Weights of a small masked image model.
Data: trained on capsule endoscopy frames (Kvasir-Capsule), 42238 training examples, 36.1 epochs.
Rows from block 10 of the encoder of a small masked image model, named by matrix and row number. Rows with one number belong to one neuron. Each number is 500 + 25 x the weight over its row's rms, rounded and kept within 0 to 999. All counts start at 0. Numbers have three digits each.
After each neuron's rows are labels from the 100 images, of 14976, where the neuron reaches its highest value: "patch colour" is the nearest of a few named colours to the mean colour under the peak. Only what is clearly more common there than usual is listed. The data: capsule endoscopy frames (Kvasir-Capsule). In brackets: how many of the 100.
# fc1: MLP up (encoder.blocks.10.mlp.fc1.weight, 1024x256), inputs 128-255
# fc2: MLP down (encoder.blocks.10.mlp.fc2.weight, 256x1024, transposed), outputs 128-255

fc1.326:534499530504498481504477503522530519481466482502526517491493516471490485474458522544503481463516478490537457518536524486527487496511497519522503511503525531490501439480501550505492511512521545499532550467498499491477562462485461478507514512495495490494494451498512489511501496481484490558507534494489520442571522552482478551472512493511513492524497465523516480498484480562486494443465
fc2.326:493499488502458487509508513524488482525547500509489502577486475506532536524501451481510505475481500520497488503451471529474530481478494496489533535500513470530534467527497511496508526504467459506461489455481470487471449453503491500498481443521512481502518536501477558509518471536525428520528466494460475514451488484516494466504512505512489521501487503518487524521473546466485518491521
patch colour: grey (30)

fc1.588:511439502494501500504493480505503538463501470513550495479516496532509526503485468472513570459514485477500468474500492519473476516507486485503498484502503487516488493536501549464556472509475484514481511500504532496481541515506555496507571554515499521477484496514505495483493502499502458500523550508477511500529513483524516504538525508496518544525495539472531536483487516525466511474526
fc2.588:463516494468503469515464517523502485520493529509480477478501486517518490486498548482488491523462526482512542516515476525490498477489442485519509490495492501533514541498522478515477545461479539493514500491504519461488539485509480497525440472473516482480484488518511500522525503497530507512467460470523489522485514432466500496509496472490519470503507487473495530497509506555504496481493
patch colour: orange (30)

fc1.134:570518501414466487498495571528488480470491510494487514521518501489489490494478493508511507510477492512487503504518508495491496404520567520496530496497537507619500499527524484476506483512525500453481500517485502507471527507460493484536517468500468540509509485513505503511499499518505542486511541490505522477456485553521483510511517518522502496522496498480500530504489482463476526506512
fc2.134:476503508606522499492511472483493493494491482522541491517495495485521500507493494510487494502577486494507515507503498481501500593499499532495504508501503492474505514503483510497494506516497505529506521496499487478498477486506498242499500519512477475516481501503511486500504495496484481510503478490516505492503504484527498513498502526517485510488515498488501493508497517565505495489490
patch colour: orange (31)

fc1.34:591509480364504517509499595496493501495488509445497502495500504489493501497492497501504499500404508507498508499498505498496499327492502488503487502493506523602506506511498506502526496500506501496499501501489495504512507511505505505509494500499512502505499488496526487503494515492503594488494494498496496492514505556481503500490497504477499495506505499497505495487500502474504496497500
fc2.34:488500514580508495505501469488494493495500494517529498526490490495506502506474490518496497505566486490504510505508498488496501618502499544484515505506504491478498503500488504503484504515490498519496513495491497480479488488494500203509504509512493480511495506498510484509511483502491474503507496485520502495482492494525492502504501519526489499493506500501486501508485504524490495507494
patch colour: orange (40)

fc1.45:526506501463532503448474507497530490482511461494503560476511478459498483534518540483525502469472497451497519526511502507534511495536492498541493538526474514503461490498543543517499516486498513547519542517492507507534491541511499522544443505507522496506493512509487546515525488489502510526546544425518480508500533496515489499519497516475555480522531488558508489526488522470496492510500
fc2.45:505503490471527494570529495492459533540508537528469446492496499523539509508508484479494480528480519509513534452500509495506487516472470497500465466501503505481562501479519475489495501510506491482481456478498499526515494487507540517475493520495486474526464509471515509495475471509480511485448466537458555539502507494475481511492490456488504493502472541460551519471499474536547523473499
patch colour: orange (66)

fc1.125:538499485456468525476530481501505492486480474479518520491508497487513477506497512505519495446459477471427488510530533488508520528532480471480510530506465521473531490521516504511480522508494523517544553460531491502459503534490500490466533529515514515463458473492492532511495465495505526472566547476491513506526507524505507521492456479462514484454492505540486479521455498487512469498473
fc2.125:504512491484509492526492526458487540475486564515465454498488549527503479467508534513495498528514502522504545484496498496475468558514528524512441511521529466521463521470451486509523493492511494498512460547460524507530528510514481514540489506466487490509502524517502495479510492505492500525471475542509486511451471522490476491499528484502506498497505508467505486494533530494485519519504
patch colour: orange (49)

fc1.467:535522514514485508552488497523522514515499477508500441556557517492504512500522444484494523458505546519517500491481551513489454476499495509517488533490519509501510508517509540522500508477514545485474486499493530527479494500495476487479526479526464473520508502475480486489494481512490440466470475559524485532514482477525456477472506508510543526542503467500478498509504526537477504458490
fc2.467:497486501592494472497496508514507488462463477480523509501479510524498493517509540506486508503525482494499485543538477515511519454523574509534566504472487547477505508504538479457515503487532487493542538532510484477487499485453491444512532524502522503495473456502525503469501535503509515520481542437510523492448503473499523500508535505504439505476495487510506499472522510467483475526546
patch colour: black (44)

fc1.543:556477538484522502506521526518525514504530497514467516486491448497471547518492520496536506469479473559469517503540506509505453492501472520524514466489510481524503541485479453483503515479501517467477497524487515517503481522506552478559519461451514512486508521497493493523469516537481500479439520501503466500567522555461540445509496512479510543480530506511506487520530469546490504524519
fc2.543:468507470514509476479464509490462477515497511503535496491524478503529475498493504505485503468537508494547529523492481494517539608524520496513530569508493514486547459475479554489514499489476501522499489490503491507496490484485507429468512554557501448512494486475491533512522461460553480484499510506497544503451495431533501494499509536511501524494471511480479495527505543490513478509485
patch colour: orange (46)

fc1.421:532546503517471520558502497549529532521465490531539471451480501524464492551512548508478489457533470479482464482532503485515503528489532499498512490539529496516490481500497429532477449481452480501459459492495486502450481484497530492531474503462536476516514526502503475540496451500525433507420481510497503515504477484497544483502482502494493502537502464499506476522505485469502470558481
fc2.421:466529484621537527432503481438499508499508514507517523503497520504522528477477488487512509506509510499501488533476489494498526499533451509505496512470470471468549527479468502453525515517556482497528496524493478524519494496561476475458538465532468487525539509495488516483515492497503529527535475486487466501523475524516467496488493476493488552485540514494477510460518494495499483507507
patch colour: grey (56)

fc1.267:492507472505514519494499468501518517493450529518514526531487497514501487493507483494517494495498463561504506501478510515513509533478530485533491535473450548475507461500469513530458507529525513485511520459512505478519472451490476503469450488481504474504493522481509498529490494488457496507465482516463453505472487549466518508508517493482521484519520470466470516441525518490559522498541
fc2.267:510525457492488515492556514499468511496530506480493465454525490521493495487485509518492464531508504517528507502544501473493484544528527521508481474525526468498530533518479475450556492487497486502501478508501506543490517528526523524500518485499471523489508498497480468502488489499525547491475530513537538496548487498530463470475486479453514516510508506515510487509513491565460488514478
patch colour: black (51)

fc1.29:536536548479481491471428533522490534498529504529493509532482498500459508457451491502499486499430522522453499497487515537564500495532510470484513526518489477512533506497487456517477500524422507496552492523528495531510490532466512473502489478490523543509533460465501505509513471492600507454461524510484476524521511527465488546472469519520485446489481511504484531482474489493507464521483
fc2.29:511472463536518479545554462476510501505529456497494488477516500490537507500527490540473456482501474480532483470523500428509516504479463546499469502504484492448527497488456539477514496479525455470485502458491489486486519476513450487481485514505486476473491525526496506454499473499465506526472495508498538483495569503499470461485476488462533526469493484505520470486539486523497498473499
patch colour: orange (64)

fc1.176:535496501503513515530483516530471535508541525518505543511501535525511475489469501493512495518474478492504517528489497556503522471484477492484500495517507556543445460497518526489494484512492503500536480500531522470490502558472503505565508513485451477495491470428487539523486479488469493507464500504480503522531462549513478476514463496547515493548507537481481517500499503503503450476488
fc2.176:464489536590488497487519475478470494496508474515531464521497481509503552487500484520464491499552472515517481486515502467499495603525516545535498511472477506460566498515474516501514507494503494536495510493487469509486477440497505396447496492542501488492506526502492494472481491512519510501518494501512500476467517472529529504489513482491517513472541482533517497511494510533483470521512
patch colour: orange (39)

fc1.263:556500502478500505561482490502508526504486469509531486470524528458530496497497475522493525421459520510490473501521554528531462500496507511506519502536483515493520483513478460500460521539518527520476521519541499527473551498468536460453571520514524514499500526546509490464500496515509499541503532483474504491573486532475528497514482500475523526477475486498483518540516505548503538504469
fc2.263:515487472463516508524513485506489512509515559448490535475472456503463474481470532485543487501527496527521547524515457487466490561500496540499514520517508457486514531504453521472570480466478499459522489496438528519496492505488470528561444475478499500490531500478447525514516504517515490463512496508529506490473522490513483477489511494469500494514514491472491518501517507506508498507522
patch colour: orange (56)

fc1.163:522485529483452495532462491502515472474469533506488513471499485518453505493487507519515469490467531467515526544469481574480496472487499486483475488500504497517502489473481511457508458500499489487453504500508483539480537508498551474499510497498493520473498521546525531486472470486520498480494508475462533527537506506530509509520508498491508523561502519475513514472535471546489485534498
fc2.163:491517507499528516467523464479486521512551484472482477536487495514526514476544498465496519517499477534472475479541508475487523557504486550542546524478477486470566471530466526494505521482498488494545506491474498496540500484468510480510539480512499493509512484429511476523512483560506493524476503483492492494474509485478502509482459486533497518495530501501501494497503531457510478509516
patch colour: orange (42)

fc1.297:486532510495472502503518474495452508493490514545488520494475500529448480501476504502499496501500493507506453494510498512485545568497491567542510519486476495545542479520484487499499462481531452498485488454491477524554484512486514510518399503532483479521502501526524534517479551482490470523512490473503497501473427523488472513513534487443517492496493455518469485498502507461549481507499
fc2.297:495463442493496462489502496526496514478498527503495511502529469506482519503500527531489481491511506484527554481471483533548460501525496443451464498497471481480486529477527522517510496493461533504507532560488510475541530508507504527490541487513519505453495489500457475511515469508507509462458527496509480494539542519505522482484473493523526483474498475483512514511526471529453492480494
patch colour: orange (43)

fc1.454:488509473486484480514499485497497509509509500492536506503487510484477491503521479492513492520477533505506547471446496503480522569517488476482534507485462457468482470518481497457460515459523513469505459488542488507480425519505520493461484431483555493496509466503498487491540471538550533516515532507472479530494509490544503510513526459520494516480483501460494530496477435417496520495509
fc2.454:484508534392512534534509534490515505489499497475458487488508493525506496519510519507484511504397512504494477487531484483508497355496467476507467468513499506517511507518528522492527504515472495506515507501505514516518544477514507652503481518489498509503501530495533515483496501511467516496478480492495509522499505502442478497468507483465509498535479499507517525485505513552521520466525
patch colour: black (72)

fc1.706:469524519489494488522524480490535528518530516531467481497459525545496504503503460470520475502541428511531484491526511493493496546462522508519520514501501499479511470477471471456434458533484461447512471490477503447478535497529492507458528528430503522501507470542480450518488491508481450522483467471493502475462479484494521507464470503516484476495502555500480501489524504461545489528465
fc2.706:517499492519488516438486535488508491490495486504470523484530499500463491516511513553517498489482536551457509500532505515498538441508504469474465512509473473475479491493521535479556530489503520482500501496528472521539477489499514585510509472539523499491519481473527514488484511526443498499497550496472497504499515513495477490489474478444512515487477467503482446485496512441464487510486
patch colour: grey (27)

fc1.637:522535485531457499471502498527502488511478473503550529501497480458465466481462534512505469462547538463479523544463503514496517531496516474467483509492495505510515458475485464525522494488497474523513499496519505457451506483495500505538459515466548497511494460491507522533489471545519471482492496486479515506460491467494522510503463511502516478533460467539492495498513454463523456501511
fc2.637:467497526522485510484501528504523510486494464505486447506520543535559484521508486480500531526485478477524448470494460498496552437494498520515536479479517527549519489492521491478478539529520458491502493504515502524491538474524486498455557533492474507495520510455519477465512527498505511518476469506481456514513481509492510506483484502534474526505526537484482493461495559537482485497505
patch colour: black (67)

fc1.348:480502448495483513481526457483476497524501539513509515500486490494435501476488534503511509471499529537502516497501525472501480586486501524500504468483475484441516485467485531512444476530488475522503526467483492516525476520508501502470508461480566559503498494520515489504507469492527499513488479540497485490490538481504494457482515481457489503525483501495497506495458469459505477520524
fc2.348:505501515385491510519485550515522509497511503460464503483500489516505503513525502507489493490431514499484481485501492520497506367513469455507492507506497509537489494504518512487531511495490502481507468499518507519501524491508505732496483496496524490497506490492485516498503505510495506492506505490482481531518486526453506495487494478502502506510497510503495504494511498470499498482505
patch colour: black (38)

fc1.448:534454511493485484574473469506476466498518552545476472470524518507491512493464484501481512458466528528531454503493526494480504509516524449511498463485498480519497496507465517494489478513503469499524515491518527515485495519469483497518523440534525491494455494489463455498507541498493477499465517471496499518493510538516497459513521492502483522499488497489517510495502482495485513492537
fc2.448:509510484517520498464508511483523527506524471469550538528450460469501506555494520499488517521472473514486524498495479487510488474494484543505555529505464468481517502544519509457521479488486475510520507501473488474509506469475495518486430534485469492533547522505498519490505499473560519484516492501504506510479506491485478462479490485507530524503476482483505507497517551525532528512493
patch colour: orange (35)

fc1.95:450523441553469509506501456499521489491505494507533491451511510525460501511484488497496519509527466518487468515495503485487503598491454526476512480471482547400511501497491476492455502507548526515513513492547511515461500486548497479533491492523556498504496489535547499546520489508513479509474514490486485564506505481493512501495474487507512511507515512510469497482514497432510482480494
fc2.95:518498507412502524501496521511501505505511496485463514501504493511504501512517511504496503489426532501501488486501498508510487353488502448505466501499490482528503503490513513495517505485484495493506477500503507499527504507506497757475490491488514524498514494500473519482489505509502500508501501522481493495517498510473496497494497479476510497505496497509523513504502493492506516500507
patch colour: black (99)

fc1.513:562528501465496531497469501476478497521465516524527495456509529484504492509527498519463499477459486522460508527552528477511493483503488525530519533505501498544482528438515497504491495533527509490501536504488504520524458466505542468461506483465492494525489505456531472495503440513517474503504515527514510515535528540494508498503517507440494494502481490542533507483482485532541474554509
fc2.513:471461482473513510542511504554459528513510535488496503525509487454548497526507484505499473454476499477572528516465451537492517500527493455486509532538523502498550500484501504496550529480468518524464494503484530500518495503540501496509493545513515486504455512490432558486486494478502525514499500517508511523510509414468515488510510502551507505504498503444502545524525491531473503459507
patch colour: orange (65)

fc1.339:538500488476493519481508504514514478496518537520461518528499513489531555530505499512486526498453530503465522522492503476530469514538515509479500527479498502520493530494495542469452466468528492421460506518487492486507465553505489515517458486502523523480505487527516498490509493484502489532518490525492504526496499529507515500491524477486529459508535536523489489495468497518521515440506
fc2.339:498487478488493473529524495494478525499463495490549474464488457525475502483500512501460466467533471465520518476525468536490502530507498468542483495526521506422522508527488501502571493510475525537547517506511523495547532490519512473495478512485455470498462504509483482481479468494496522470484542485515532517515508492456478477496544488497478521524504499465521542515537508546499502490511
patch colour: orange (41)

fc1.640:517497481474481504493476482481532523491472481512492556559509551501454506496490487472552466505482482538546514485481510487440488505512475472535504496492490461490539463495500514485453518515516518440543532526495486547504537526502511489529530486499487507431500430491457514523454476527491515482473540484489487496479523492503515449477479499480506536447523530510508508516540527494471449467518
fc2.640:524481539451512462497452545530479512470518511489463466467499525528509484519532540523492514488538503530430502507538522520507501507500530505493534520521477544486456500474502503500521492463505512484484493540496502472535494476446504548517511526508520496501479484469545468500502512507506490485498513493499507515511491474506494522545476544513501485510478487487517450498529483466472476535467
patch colour: orange (65)

fc1.33:477547472528500494481508519455481491439528517478514533515493522477488484490495457460496483560537531553512479484468530469511501515479517491517552505496504510514503493535541538556550481466579503516488524532504515501510458530493481493544497476516518489521480506493505535446504481455497519509533537484510481465505506521522475459482506470488492503487508511521499537499461518509504517507521
fc2.33:437485531478482521527528481533521498524502485523479504534487518511528497528501477501506477522544495457533487477520497490503462445477544515486523431505528530507518463511511480499459500510478497510461522468515511500482521478498484472485493485488474524505522541525521458531506524516499447503512472492492504493547480537484486535515467522509489463517496527502508530492464456581485503462508
patch colour: black (87)

fc1.199:490492464496484470489478520511531519469490487473512549527502482510431494509527458497496496520488490495487536521468517505524476493474518466520472551507471499459533468546492494491500514489497507487494490500504473496504492525480528506507509479492516467500505467531480514500545480501520545459496543478495473520500504506486497459494482492483493490546536496489485491508508503495508475465520
fc2.199:534484513498516516509512541463486499492504508514486511499508514507526489464510529484523507513547460530474457495464485462472485544495539513491509464492516470497444516495501521538490495500503488517491469494497499462534507461534505486481525563525446514495521523474553519504484496500525470499478481488496476469458488521521481509479514556536516539499472522524494471500503508456490498522467
patch colour: grey (41)

fc1.143:470479468489525488470473516531489504486536472468498472507475448514487516484502494466510524510492496513478515540509481442495471469483512507532511503487549496489507521492520518499484514496496543545507484510512503477469452543568482493515468508496512525486508509466504501515493514452526506464520542508524507509520468452511507525503479508572535503515500502462538454557502526536491510492496
fc2.143:559491537539482480482495511438535452520482535495485508504514536520514505477539508493466531491484506454461473517466524542495532532478486479483449510534485474525468502525496475503480483511515485472507498460485491495493524458482499495504510501498484490504508419546474525501523495528502479524507484481469488522436531494499514466518535538455468482497489486532478501478494493402497499527489
patch colour: grey (26)

fc1.98:565539497489497514535494507507521456500524536511519546437487499506478475522507555511503492480473533521444487463543499503532526498495518474502493489455473493515507517519530514507514506508508539492442577472502469524504510533496495504458501504531489458450488486505494473486529475516518508498530474481522513505498501490527457467512482503428528483514525513523475543486515464463495511507520
fc2.98:503483502464520524490527500493498559449513482519500497529483504490535528533499477506500486502479472523534490491507498481466505492550503487510522528529483517482562486494490482453510507514505454512490458536481504517524497470498508533509482511510515513525490546456502521489466504499481544507515491496464479507531468515487517506485496447558492501479493492458528519475495515550526513503500
patch colour: orange (54)

fc1.501:505486493495511464482508535495453456457528473486485479485522481492547487500517452536521550523521507469517479523483535510491470485488503489527504491500497528516528488569492504500514501492516536564512513509502531497483556459514481520473550526548515471497501498522473521471526538499506487501509487516527510468481494429534487537496519493542522507452470524504447491501466465461499540467549
fc2.501:505497516551527555556470516533570510527446489513520493476501535510510482510540548462446508514457516479449516494524504498498485438463507505514469499514533504513468527484516484512480483507501496457513496472539501494509474544486496465497453547504497512526507457501539495484514513488485522486489495474484517531490464516500517523514492482468443495489513503487518508459494541505511517506475
patch colour: black (58)

fc1.67:495498528475478495496510464498477537525490484481478520512521516536491520464524504491507483496483523505494526492484539493516519582498487572547485491551511491438480490515490505505536478502500468442506440483482495524508558491501490517475482561490450522502531515501497498496523525515489487488509495528504481466489470481483506506487495505500495495515494465481512508499547525484496507511497
fc2.67:511494477418487492545463550513509514479531533479469486486505479510481499521502500538504502501415511511494511481524497532504506460534488442464522544507479517523500492485507481467497529501480514510483505526502504504533493517509531651504516454502582498502489495496510520479493498513494544500481515478476514542490528494480517462491506472449521498506460493519520479508476500469498519515495
patch colour: black (32)

fc1.478:544491491488478518501492505530509468479457528468526543481500511471520496513463564522508486469446487521495522451531479510461513498509454446503521475499530476541466534473547550484483475509510506471481549538489530549503494496469527515539512507489505503489487501506488537489463474528517550516502521499534545483523503512506468517524504475476506505489523488468497498528524449502448496529512
fc2.478:487477506387541516462509498488497515486522528522482517504484506513502463498513487519508471513555468526512511507519517474490490549501511552494544489510470495474550464515485492534486498495480468511528466494524482509533562519479483514504499477502500486487512553479517467519501491491474505461528461508487490496537509524508526517479476496502502474496498481474494530527519497537560489501497
patch colour: orange (65)

fc1.664:534498500494495507518540509533508517477548489458491500551520514489489546555466479474515480507497541478503530526496441489515533488503509522479474491520526530521489496535539516491514513485453479471540462481488470520515509492510516503456528511470526457503495499524518512441515522491500513491482545562471496492526499530530450535439518490499519474543505519496490456512484469497520486500453
fc2.664:506526498542488491502462487478513484551480480486525505490463477518538494472549491534462560478539463507481492503489512485484488485487541537546512551484519472496492482506504522475566472523509481521478507512489487517472434502494494478471500497514457518523546523476479534526442494498499439523527482450488485499443471521487496482553509521518476571490512510532481474497481552513509495496485
patch colour: orange (61)

fc1.271:554499515448491493497500513485469530508494470493510444503516519486490510512536463509481550526456546487515457545483542524486454489485525512534481526536498504506533496493523496476473504503544557547514482517481512536493524487516542486460473509541499545512499463525498517503523538471518468483487522555484488475468520487511480530455516481533558498486488476492491527484478490528481490489479
fc2.271:480503495586512483521500509509514491497482493476517491538501510506527532481524547515479518493475478480465498495510488507494529543525484512529494522477505485431525506527466514494520483466470480473538531500505498465513467502470465444512527540542508449489505493486493525469496483531488513500478514441473494530469486470483516451520525491474453541488513480519500502518521535452498503547499
patch colour: orange (48)