python train.py --train_examples=42238 --horizontal_flip=true --rotation_deg=5 --method="mae" --loss="mse" --encoder_fused_qkv=true --encoder_qk_norm=true --encoder_parallel_block=false --residual_init="scaled_by_depth" --lr=0.0019 --beta1=0.95 --shampoo_beta=0.99 --one_sided=true --adamw_weight_decay_other_params=0.01
Rows from block 4 of the encoder of a small masked image model, named by matrix and row number. Rows with one number belong to one neuron. Each number is 500 + 50 x the weight over its row's rms, rounded and kept within 0 to 999. All counts start at 0. Numbers have three digits each.
Before each neuron's rows are labels from the 100 images, of 14976, where the neuron reaches its highest value: "top examples" is what is common among them. Only what is clearly more common there than usual is listed. The data: capsule endoscopy frames (Kvasir-Capsule).
# fc1: MLP up (encoder.blocks.4.mlp.fc1.weight, 1024x256), inputs 86-171
# fc2: MLP down (encoder.blocks.4.mlp.fc2.weight, 256x1024, transposed), outputs 86-171

top examples: finding: foreign body
fc1.548:393446553451519480480545476477515559467433532454498501514536530513507466540486611461567568524486555469526440412628447503448524579492523490502555507441406431544492540572605390520564496524432517471521445513442561464569528527513563388548507501504465518488511542
fc2.548:520478456534563509461565469569555416527548490498460498396483507543526551517412536553563425543518442547490499431545445491507607473542438435461613501518504544569480504479387548469398521595503536507544543516423474590501529515407511515399488503482583540475463507

top examples: finding: ileocecal valve
fc1.433:498535575589466586470448466535440562490506603499468508510493403534514529529443468530417509561543422489537463496532548580512506467502449552581484525581445510481473466453450474513508513565525448563498449544557640510512579484475626487518579530499439526447497582
fc2.433:547529434518503466556576542504566506454537435510438384485526601586434508407581505527548490511462556530475576530421460456506556512483497415418549520448480391504515509616535479553416395446456557488436531504448423443481426575503424468484433513483603486583533500

top examples: finding: blood fresh; finding: ileocecal valve
fc1.341:532483473464511458469417512521490522540434540488495447490516569559495493421567501500528548477364607508419564514546507402532467568458537407525401503474482454450624462454551597536482568523483414513473462587449467487488517455467526383508461519380496438481594417
fc2.341:415503524538558459523539482542520468496651453462490497523457528489419465506564528549448476574473547413540460545453507559420516439492404471491452553542514546511465426566481458452508523542506650523503589485524424494474499491527496567480509472547528489479496512

top examples: finding: foreign body
fc1.35:539608481572512522486455501448572381531469551534547479534554544543463411546485519504517507480381575512507548508518459497407564488513506496504547491548481410502570580460585512515456469535592631497563483515419530486570497510458515456608522450604595522468448479
fc2.35:400513552495566465486476428567511530507547451491462529551444388466577553446567472496514479534520440617420479395452432384564486508480473495426501543553542668519481507504379494507573487466519559493451498464573458435465478460512556598485492533490474500493567534

top examples: finding: angiectasia
fc1.507:462529510479524443529487384480491469546489585441471456535476532522547487529434490471573573574545519490465573462573549544437506356513588526509471568543508486465423438458547535527524501434538494519465546495539434518514437467519402511505547447503567465407525453
fc2.507:543487537472462468542526545518584462422559525477486567501494490525488547500447453489472556456501450549439478590506558531504548596469441525459523466529491494498519540557489458449496478530567569474526484466476528523484511535507555473506543525516452475474392527

top examples: finding: angiectasia
fc1.390:542639436485469406491516488525557442630520531454540559512502453464505502486518593496597533483572408530477537579510450525590511497465513478484559485407551449492514498495450556513537487500522394501463531577469447513445575446426479476477484446480513486457544486
fc2.390:509471539495583576535524548477448489499530533506465581477477488538547411550409438558479510519461532409468415469469582532529473427517434457520418550608504526480502450480597449470491558507512583496534509440508559496458579489521457554525516584521463514511370486

top examples: finding: reduced mucosal view
fc1.551:470544579522558536535551491497538505517474450515514525551388477456510450531593519520405531444442450508480435539427569518497456450497522507602493574557447534466529466460502570500454528481502522501524556514523558484563471447564509454479525545458516380529495459
fc2.551:470559474413522502410378476526492460475548508555566467446529445588513534425427449562531570522532441561471461599629522609488543462465486540423452529488626541482473523553467476422448420469501466493494498493419430473457534653441513528495422527483515512533569542

top examples: finding: pylorus
fc1.415:488564479495552519462541456554494442502425573524536592512472491513428459417519515570543501464483529417595581464487520484547506473475535535539466556443426536604513514516562468563499493501482537573428519473431458539494577516491432477591477500545505584564539473
fc2.415:528429488473487508528500495433509489534547482457460550431513478435579573575486496443482461494467481518482444546506523519442475479512474475442510478558488491505501414503491499467517528470501495529570518535546514437515486533505515488444537469518502458500434458

top examples: finding: angiectasia
fc1.478:448505533575515474487573425413477548545500557578455537507557506576357600501546512456550543524496465500502502591568512561451630420542541551447475488502537595500579576438524390532531527475479510515539471579496509491567571566465462489475472505503407505463488523
fc2.478:544465483481423433526436486451557595487472463415459551496464505514549483516481545578317496451515531511473518453497485478466514527518464426536575560529531433472492435560524532509474506527475471430428567499525490528450508459476513486517561446511561538459453482

top examples: finding: foreign body
fc1.114:500454447476542510542480477541541478521538564525477513573485527523474475442478517400523489483439418490462568412507551548614430605475524574486545527470450438585558446416463452555561483436464437481465549538492544588532515478467557506470446525553561435602518518
fc2.114:522489561464506510509515592487452490432441484436469513441550395559524491509544524573521468518511616529449448571498459507396590447565536416541531452511557494477524478537490496430458460468492546490538476428506457467506546533504531433529527504496500529458445452

top examples: finding: blood fresh
fc1.500:517475548545480427459425482582490505487451503484541631458586496483630476540464556486413494521584508559452591505564507571607477603550571592485551544507398542522497453464528503433482493473450468484558512548502471444425451493498512524480495520534488407489550464
fc2.500:544540505523497520510493520478528616449562501551489434519523532505484456581472424500469491534494528464512411438500468508433517536493557456484526499505495504417517521541556481552435549488517502508485545470466522559466543515462500485485466475460510439527437527

top examples: finding: angiectasia
fc1.459:527527500503462549471399629465482459526460577569425528533420413512402507477512490430451484416533501523459443524498450507425531505595610535483371527455483457444490440492542493524534501422570490477505497545591485526525525563475521518530453569553499571536438482
fc2.459:487544434505473378496447502516543456526504425422491480444527549530501486522508500511511425571556573520494479446526496428602564574502421423529460617467498590571553504528529452482499464514502550543541525500499498441457435510468507477526475451486613458493536537

top examples: finding: blood fresh
fc1.476:566532505620516533573495523478515474542505502434516423521593554497496598476535436543587573490465448405497496523598499561508450382531552561534461497500541530513492535497570488440594497434467522521519505487478421481531536479429496637483547506548514590551543538
fc2.476:561504460472471477426500488512470470428490521465521588433507475542529493460505497461440533446431432467502484484560492473501482516528477470584572483436458409517478410623434444535528543557520554530560462553530424446481480478489441433537505489507602496483407477

top examples: finding: blood fresh
fc1.240:488497562475539547494562517532509514531490493567532560538452526490510471559523462460467413510574416545486565518515496454498427527495538404463475556548465582548483429385512512502378491493499505475506528538456542467552550495433553437486447459473493515451595482
fc2.240:586509429550514494430431450486472614515499559429433473501506515506586509527443532533489552518432564408553417476394507564456508476484526523496549509521582532445505537520495492469520505409456517478476519478519524486516532481503507574486499568583433519520368515

top examples: finding: ileocecal valve
fc1.260:475532476501546514580470468409400459531537537615511531569452499428419443496481563476495449514551488517508479529531502430477514345561469509490474460497533581527489476592451602479496483566447536522438465531516463449497485442525528551491650402445518468401440398
fc2.260:558512527498505516498572492531485453478491500517475562508558455476562477496527483484496515504531508525427530522482524549501504485532485543528498566456475515498469453551470451456525515553452479505507475535514515532487434489482521512497561494496505548495421439

top examples: finding: pylorus
fc1.518:434578591498442529528480486565457571503595503489541475477456440520469506482454438532515562547464424492542500472560509437518516440557487585438421449531517571417481626488440511487508568407483434509540482440433496510466455483480367548499532612575459528512559492
fc2.518:477529487542482548474461473502472531458501404554503485465518536565535504527511512519515525452485394449534571388501506594471495560542451513496521489466534471569490486570443506554479506496544456435479565492504517494545612520502521490493453574439524495497395484

top examples: finding: blood fresh
fc1.128:534498495401407486521503545538462521542485536573498542504444452469518480539477566496563480406444419557473461472462539569410463582500523560544394487447494531482546493513472543515589488471547482558434486590456435547579544530499543482496477454528460582511528488
fc2.128:418484489583545466504449476437404458513573467457532579495474608506477516462415552481466496510466522464528524535499416473597580471470384498502624506514577402468452476446563467470444501454417495533529517438565524562492471445491489427472510524455488527505511544

top examples: finding: ulcer
fc1.594:418452497523520560411456536483539599569460556432572484478599572489518413532468495415544443495399450522519505492506466496517520471458545541401504503518547505465399425529498446493468621575563526473495500476503553527538541511481461470556509543505543534537555600
fc2.594:532461478500455537516525449614438430460557506511477527514380534534487608468533446497463529455476503507466451515440463477533409598550492398522484538537485436490569495557410515496461496442519459554518536432502458364465564536509537520461496464544468484518490477

top examples: finding: reduced mucosal view
fc1.314:440475494497590498515524494509504563434553480569524522479471494528422559504512557498459533546474517493488386510475505588332523531584507438513485472480462585539517486557445462524493528475513500551601501502503615533545528444486501457524467511430481470463525480
fc2.314:484509479464512547598498511489465460445500438437505422394483489526570465516398429568493435437534505439462574449517464520557539531470397458479576552447509466519478487523536552534489468452397436481513571451517485434523532503526450474527477521510560588513511409

top examples: finding: ileocecal valve; finding: blood fresh
fc1.533:504509499548471507559500493459517451490469497445479469482474508479485520520488422506470455445557531588470431519498593530433532535485548564476403429597479540547402451472497584519497437466479460499409520513551655535475535469530628468559558415463505408408512524
fc2.533:479498561493531507476539583488468512398561592423495512541477530565515456563488539485471548621483465388543475546487437519456522488598543463475570496458518515486613436510452429522478471532467460480463474529572461492537521567437440517434417579504464520548493536

top examples: finding: ileocecal valve
fc1.344:474492473604506546448509513484520473522482520516647487497513524452474507543469470505396459464395473521532601494474497469550465583539547545599469413538380505425447506516550527529577586460531480528434396469526489500454480556525444510491488558547433565387524497
fc2.344:607466435556511471478503451495491475483502515452512430545506635446479511542501477498513418575447562553548549569518422554487458416485563524475550580479538562454457509523490533508515496536533486483438444546493489526467503421438459499544472490582553524498520371

top examples: finding: angiectasia
fc1.445:545485471396557531511489491534504570512505529519420453524547478582546468419522607434444485518459487531393471549591484480552484437545553589636455452471408409513535479543485477498438457407606489495481525610490488444522493546496435436518427564498483625537417546
fc2.445:594484621590513464532399581461572466512523497537555467473517459436508538492537467560543444479568529404537558539405481503489532541504462443382555556508516528527475534499591504477533513523436538523486511444494493496490479471555502489409558440607450401522508512

top examples: finding: blood fresh; finding: ileocecal valve
fc1.311:554499521399433549437486474540491484535461444559543445581610506512569482409485503511528568529606531437553541554458481391535616533498511474461518495456551435552524462615438508481513376437487571560488460463538554518456433577545441479511510441451492538469513568
fc2.311:550479556460517479550518438522551583465565481554503502382426439536452493512516542496478486437432524577430503479417472556493479566536440455508493443484544465516480468341557453494543554542463452481569589554505508541569545551541554475502527573534511489431470406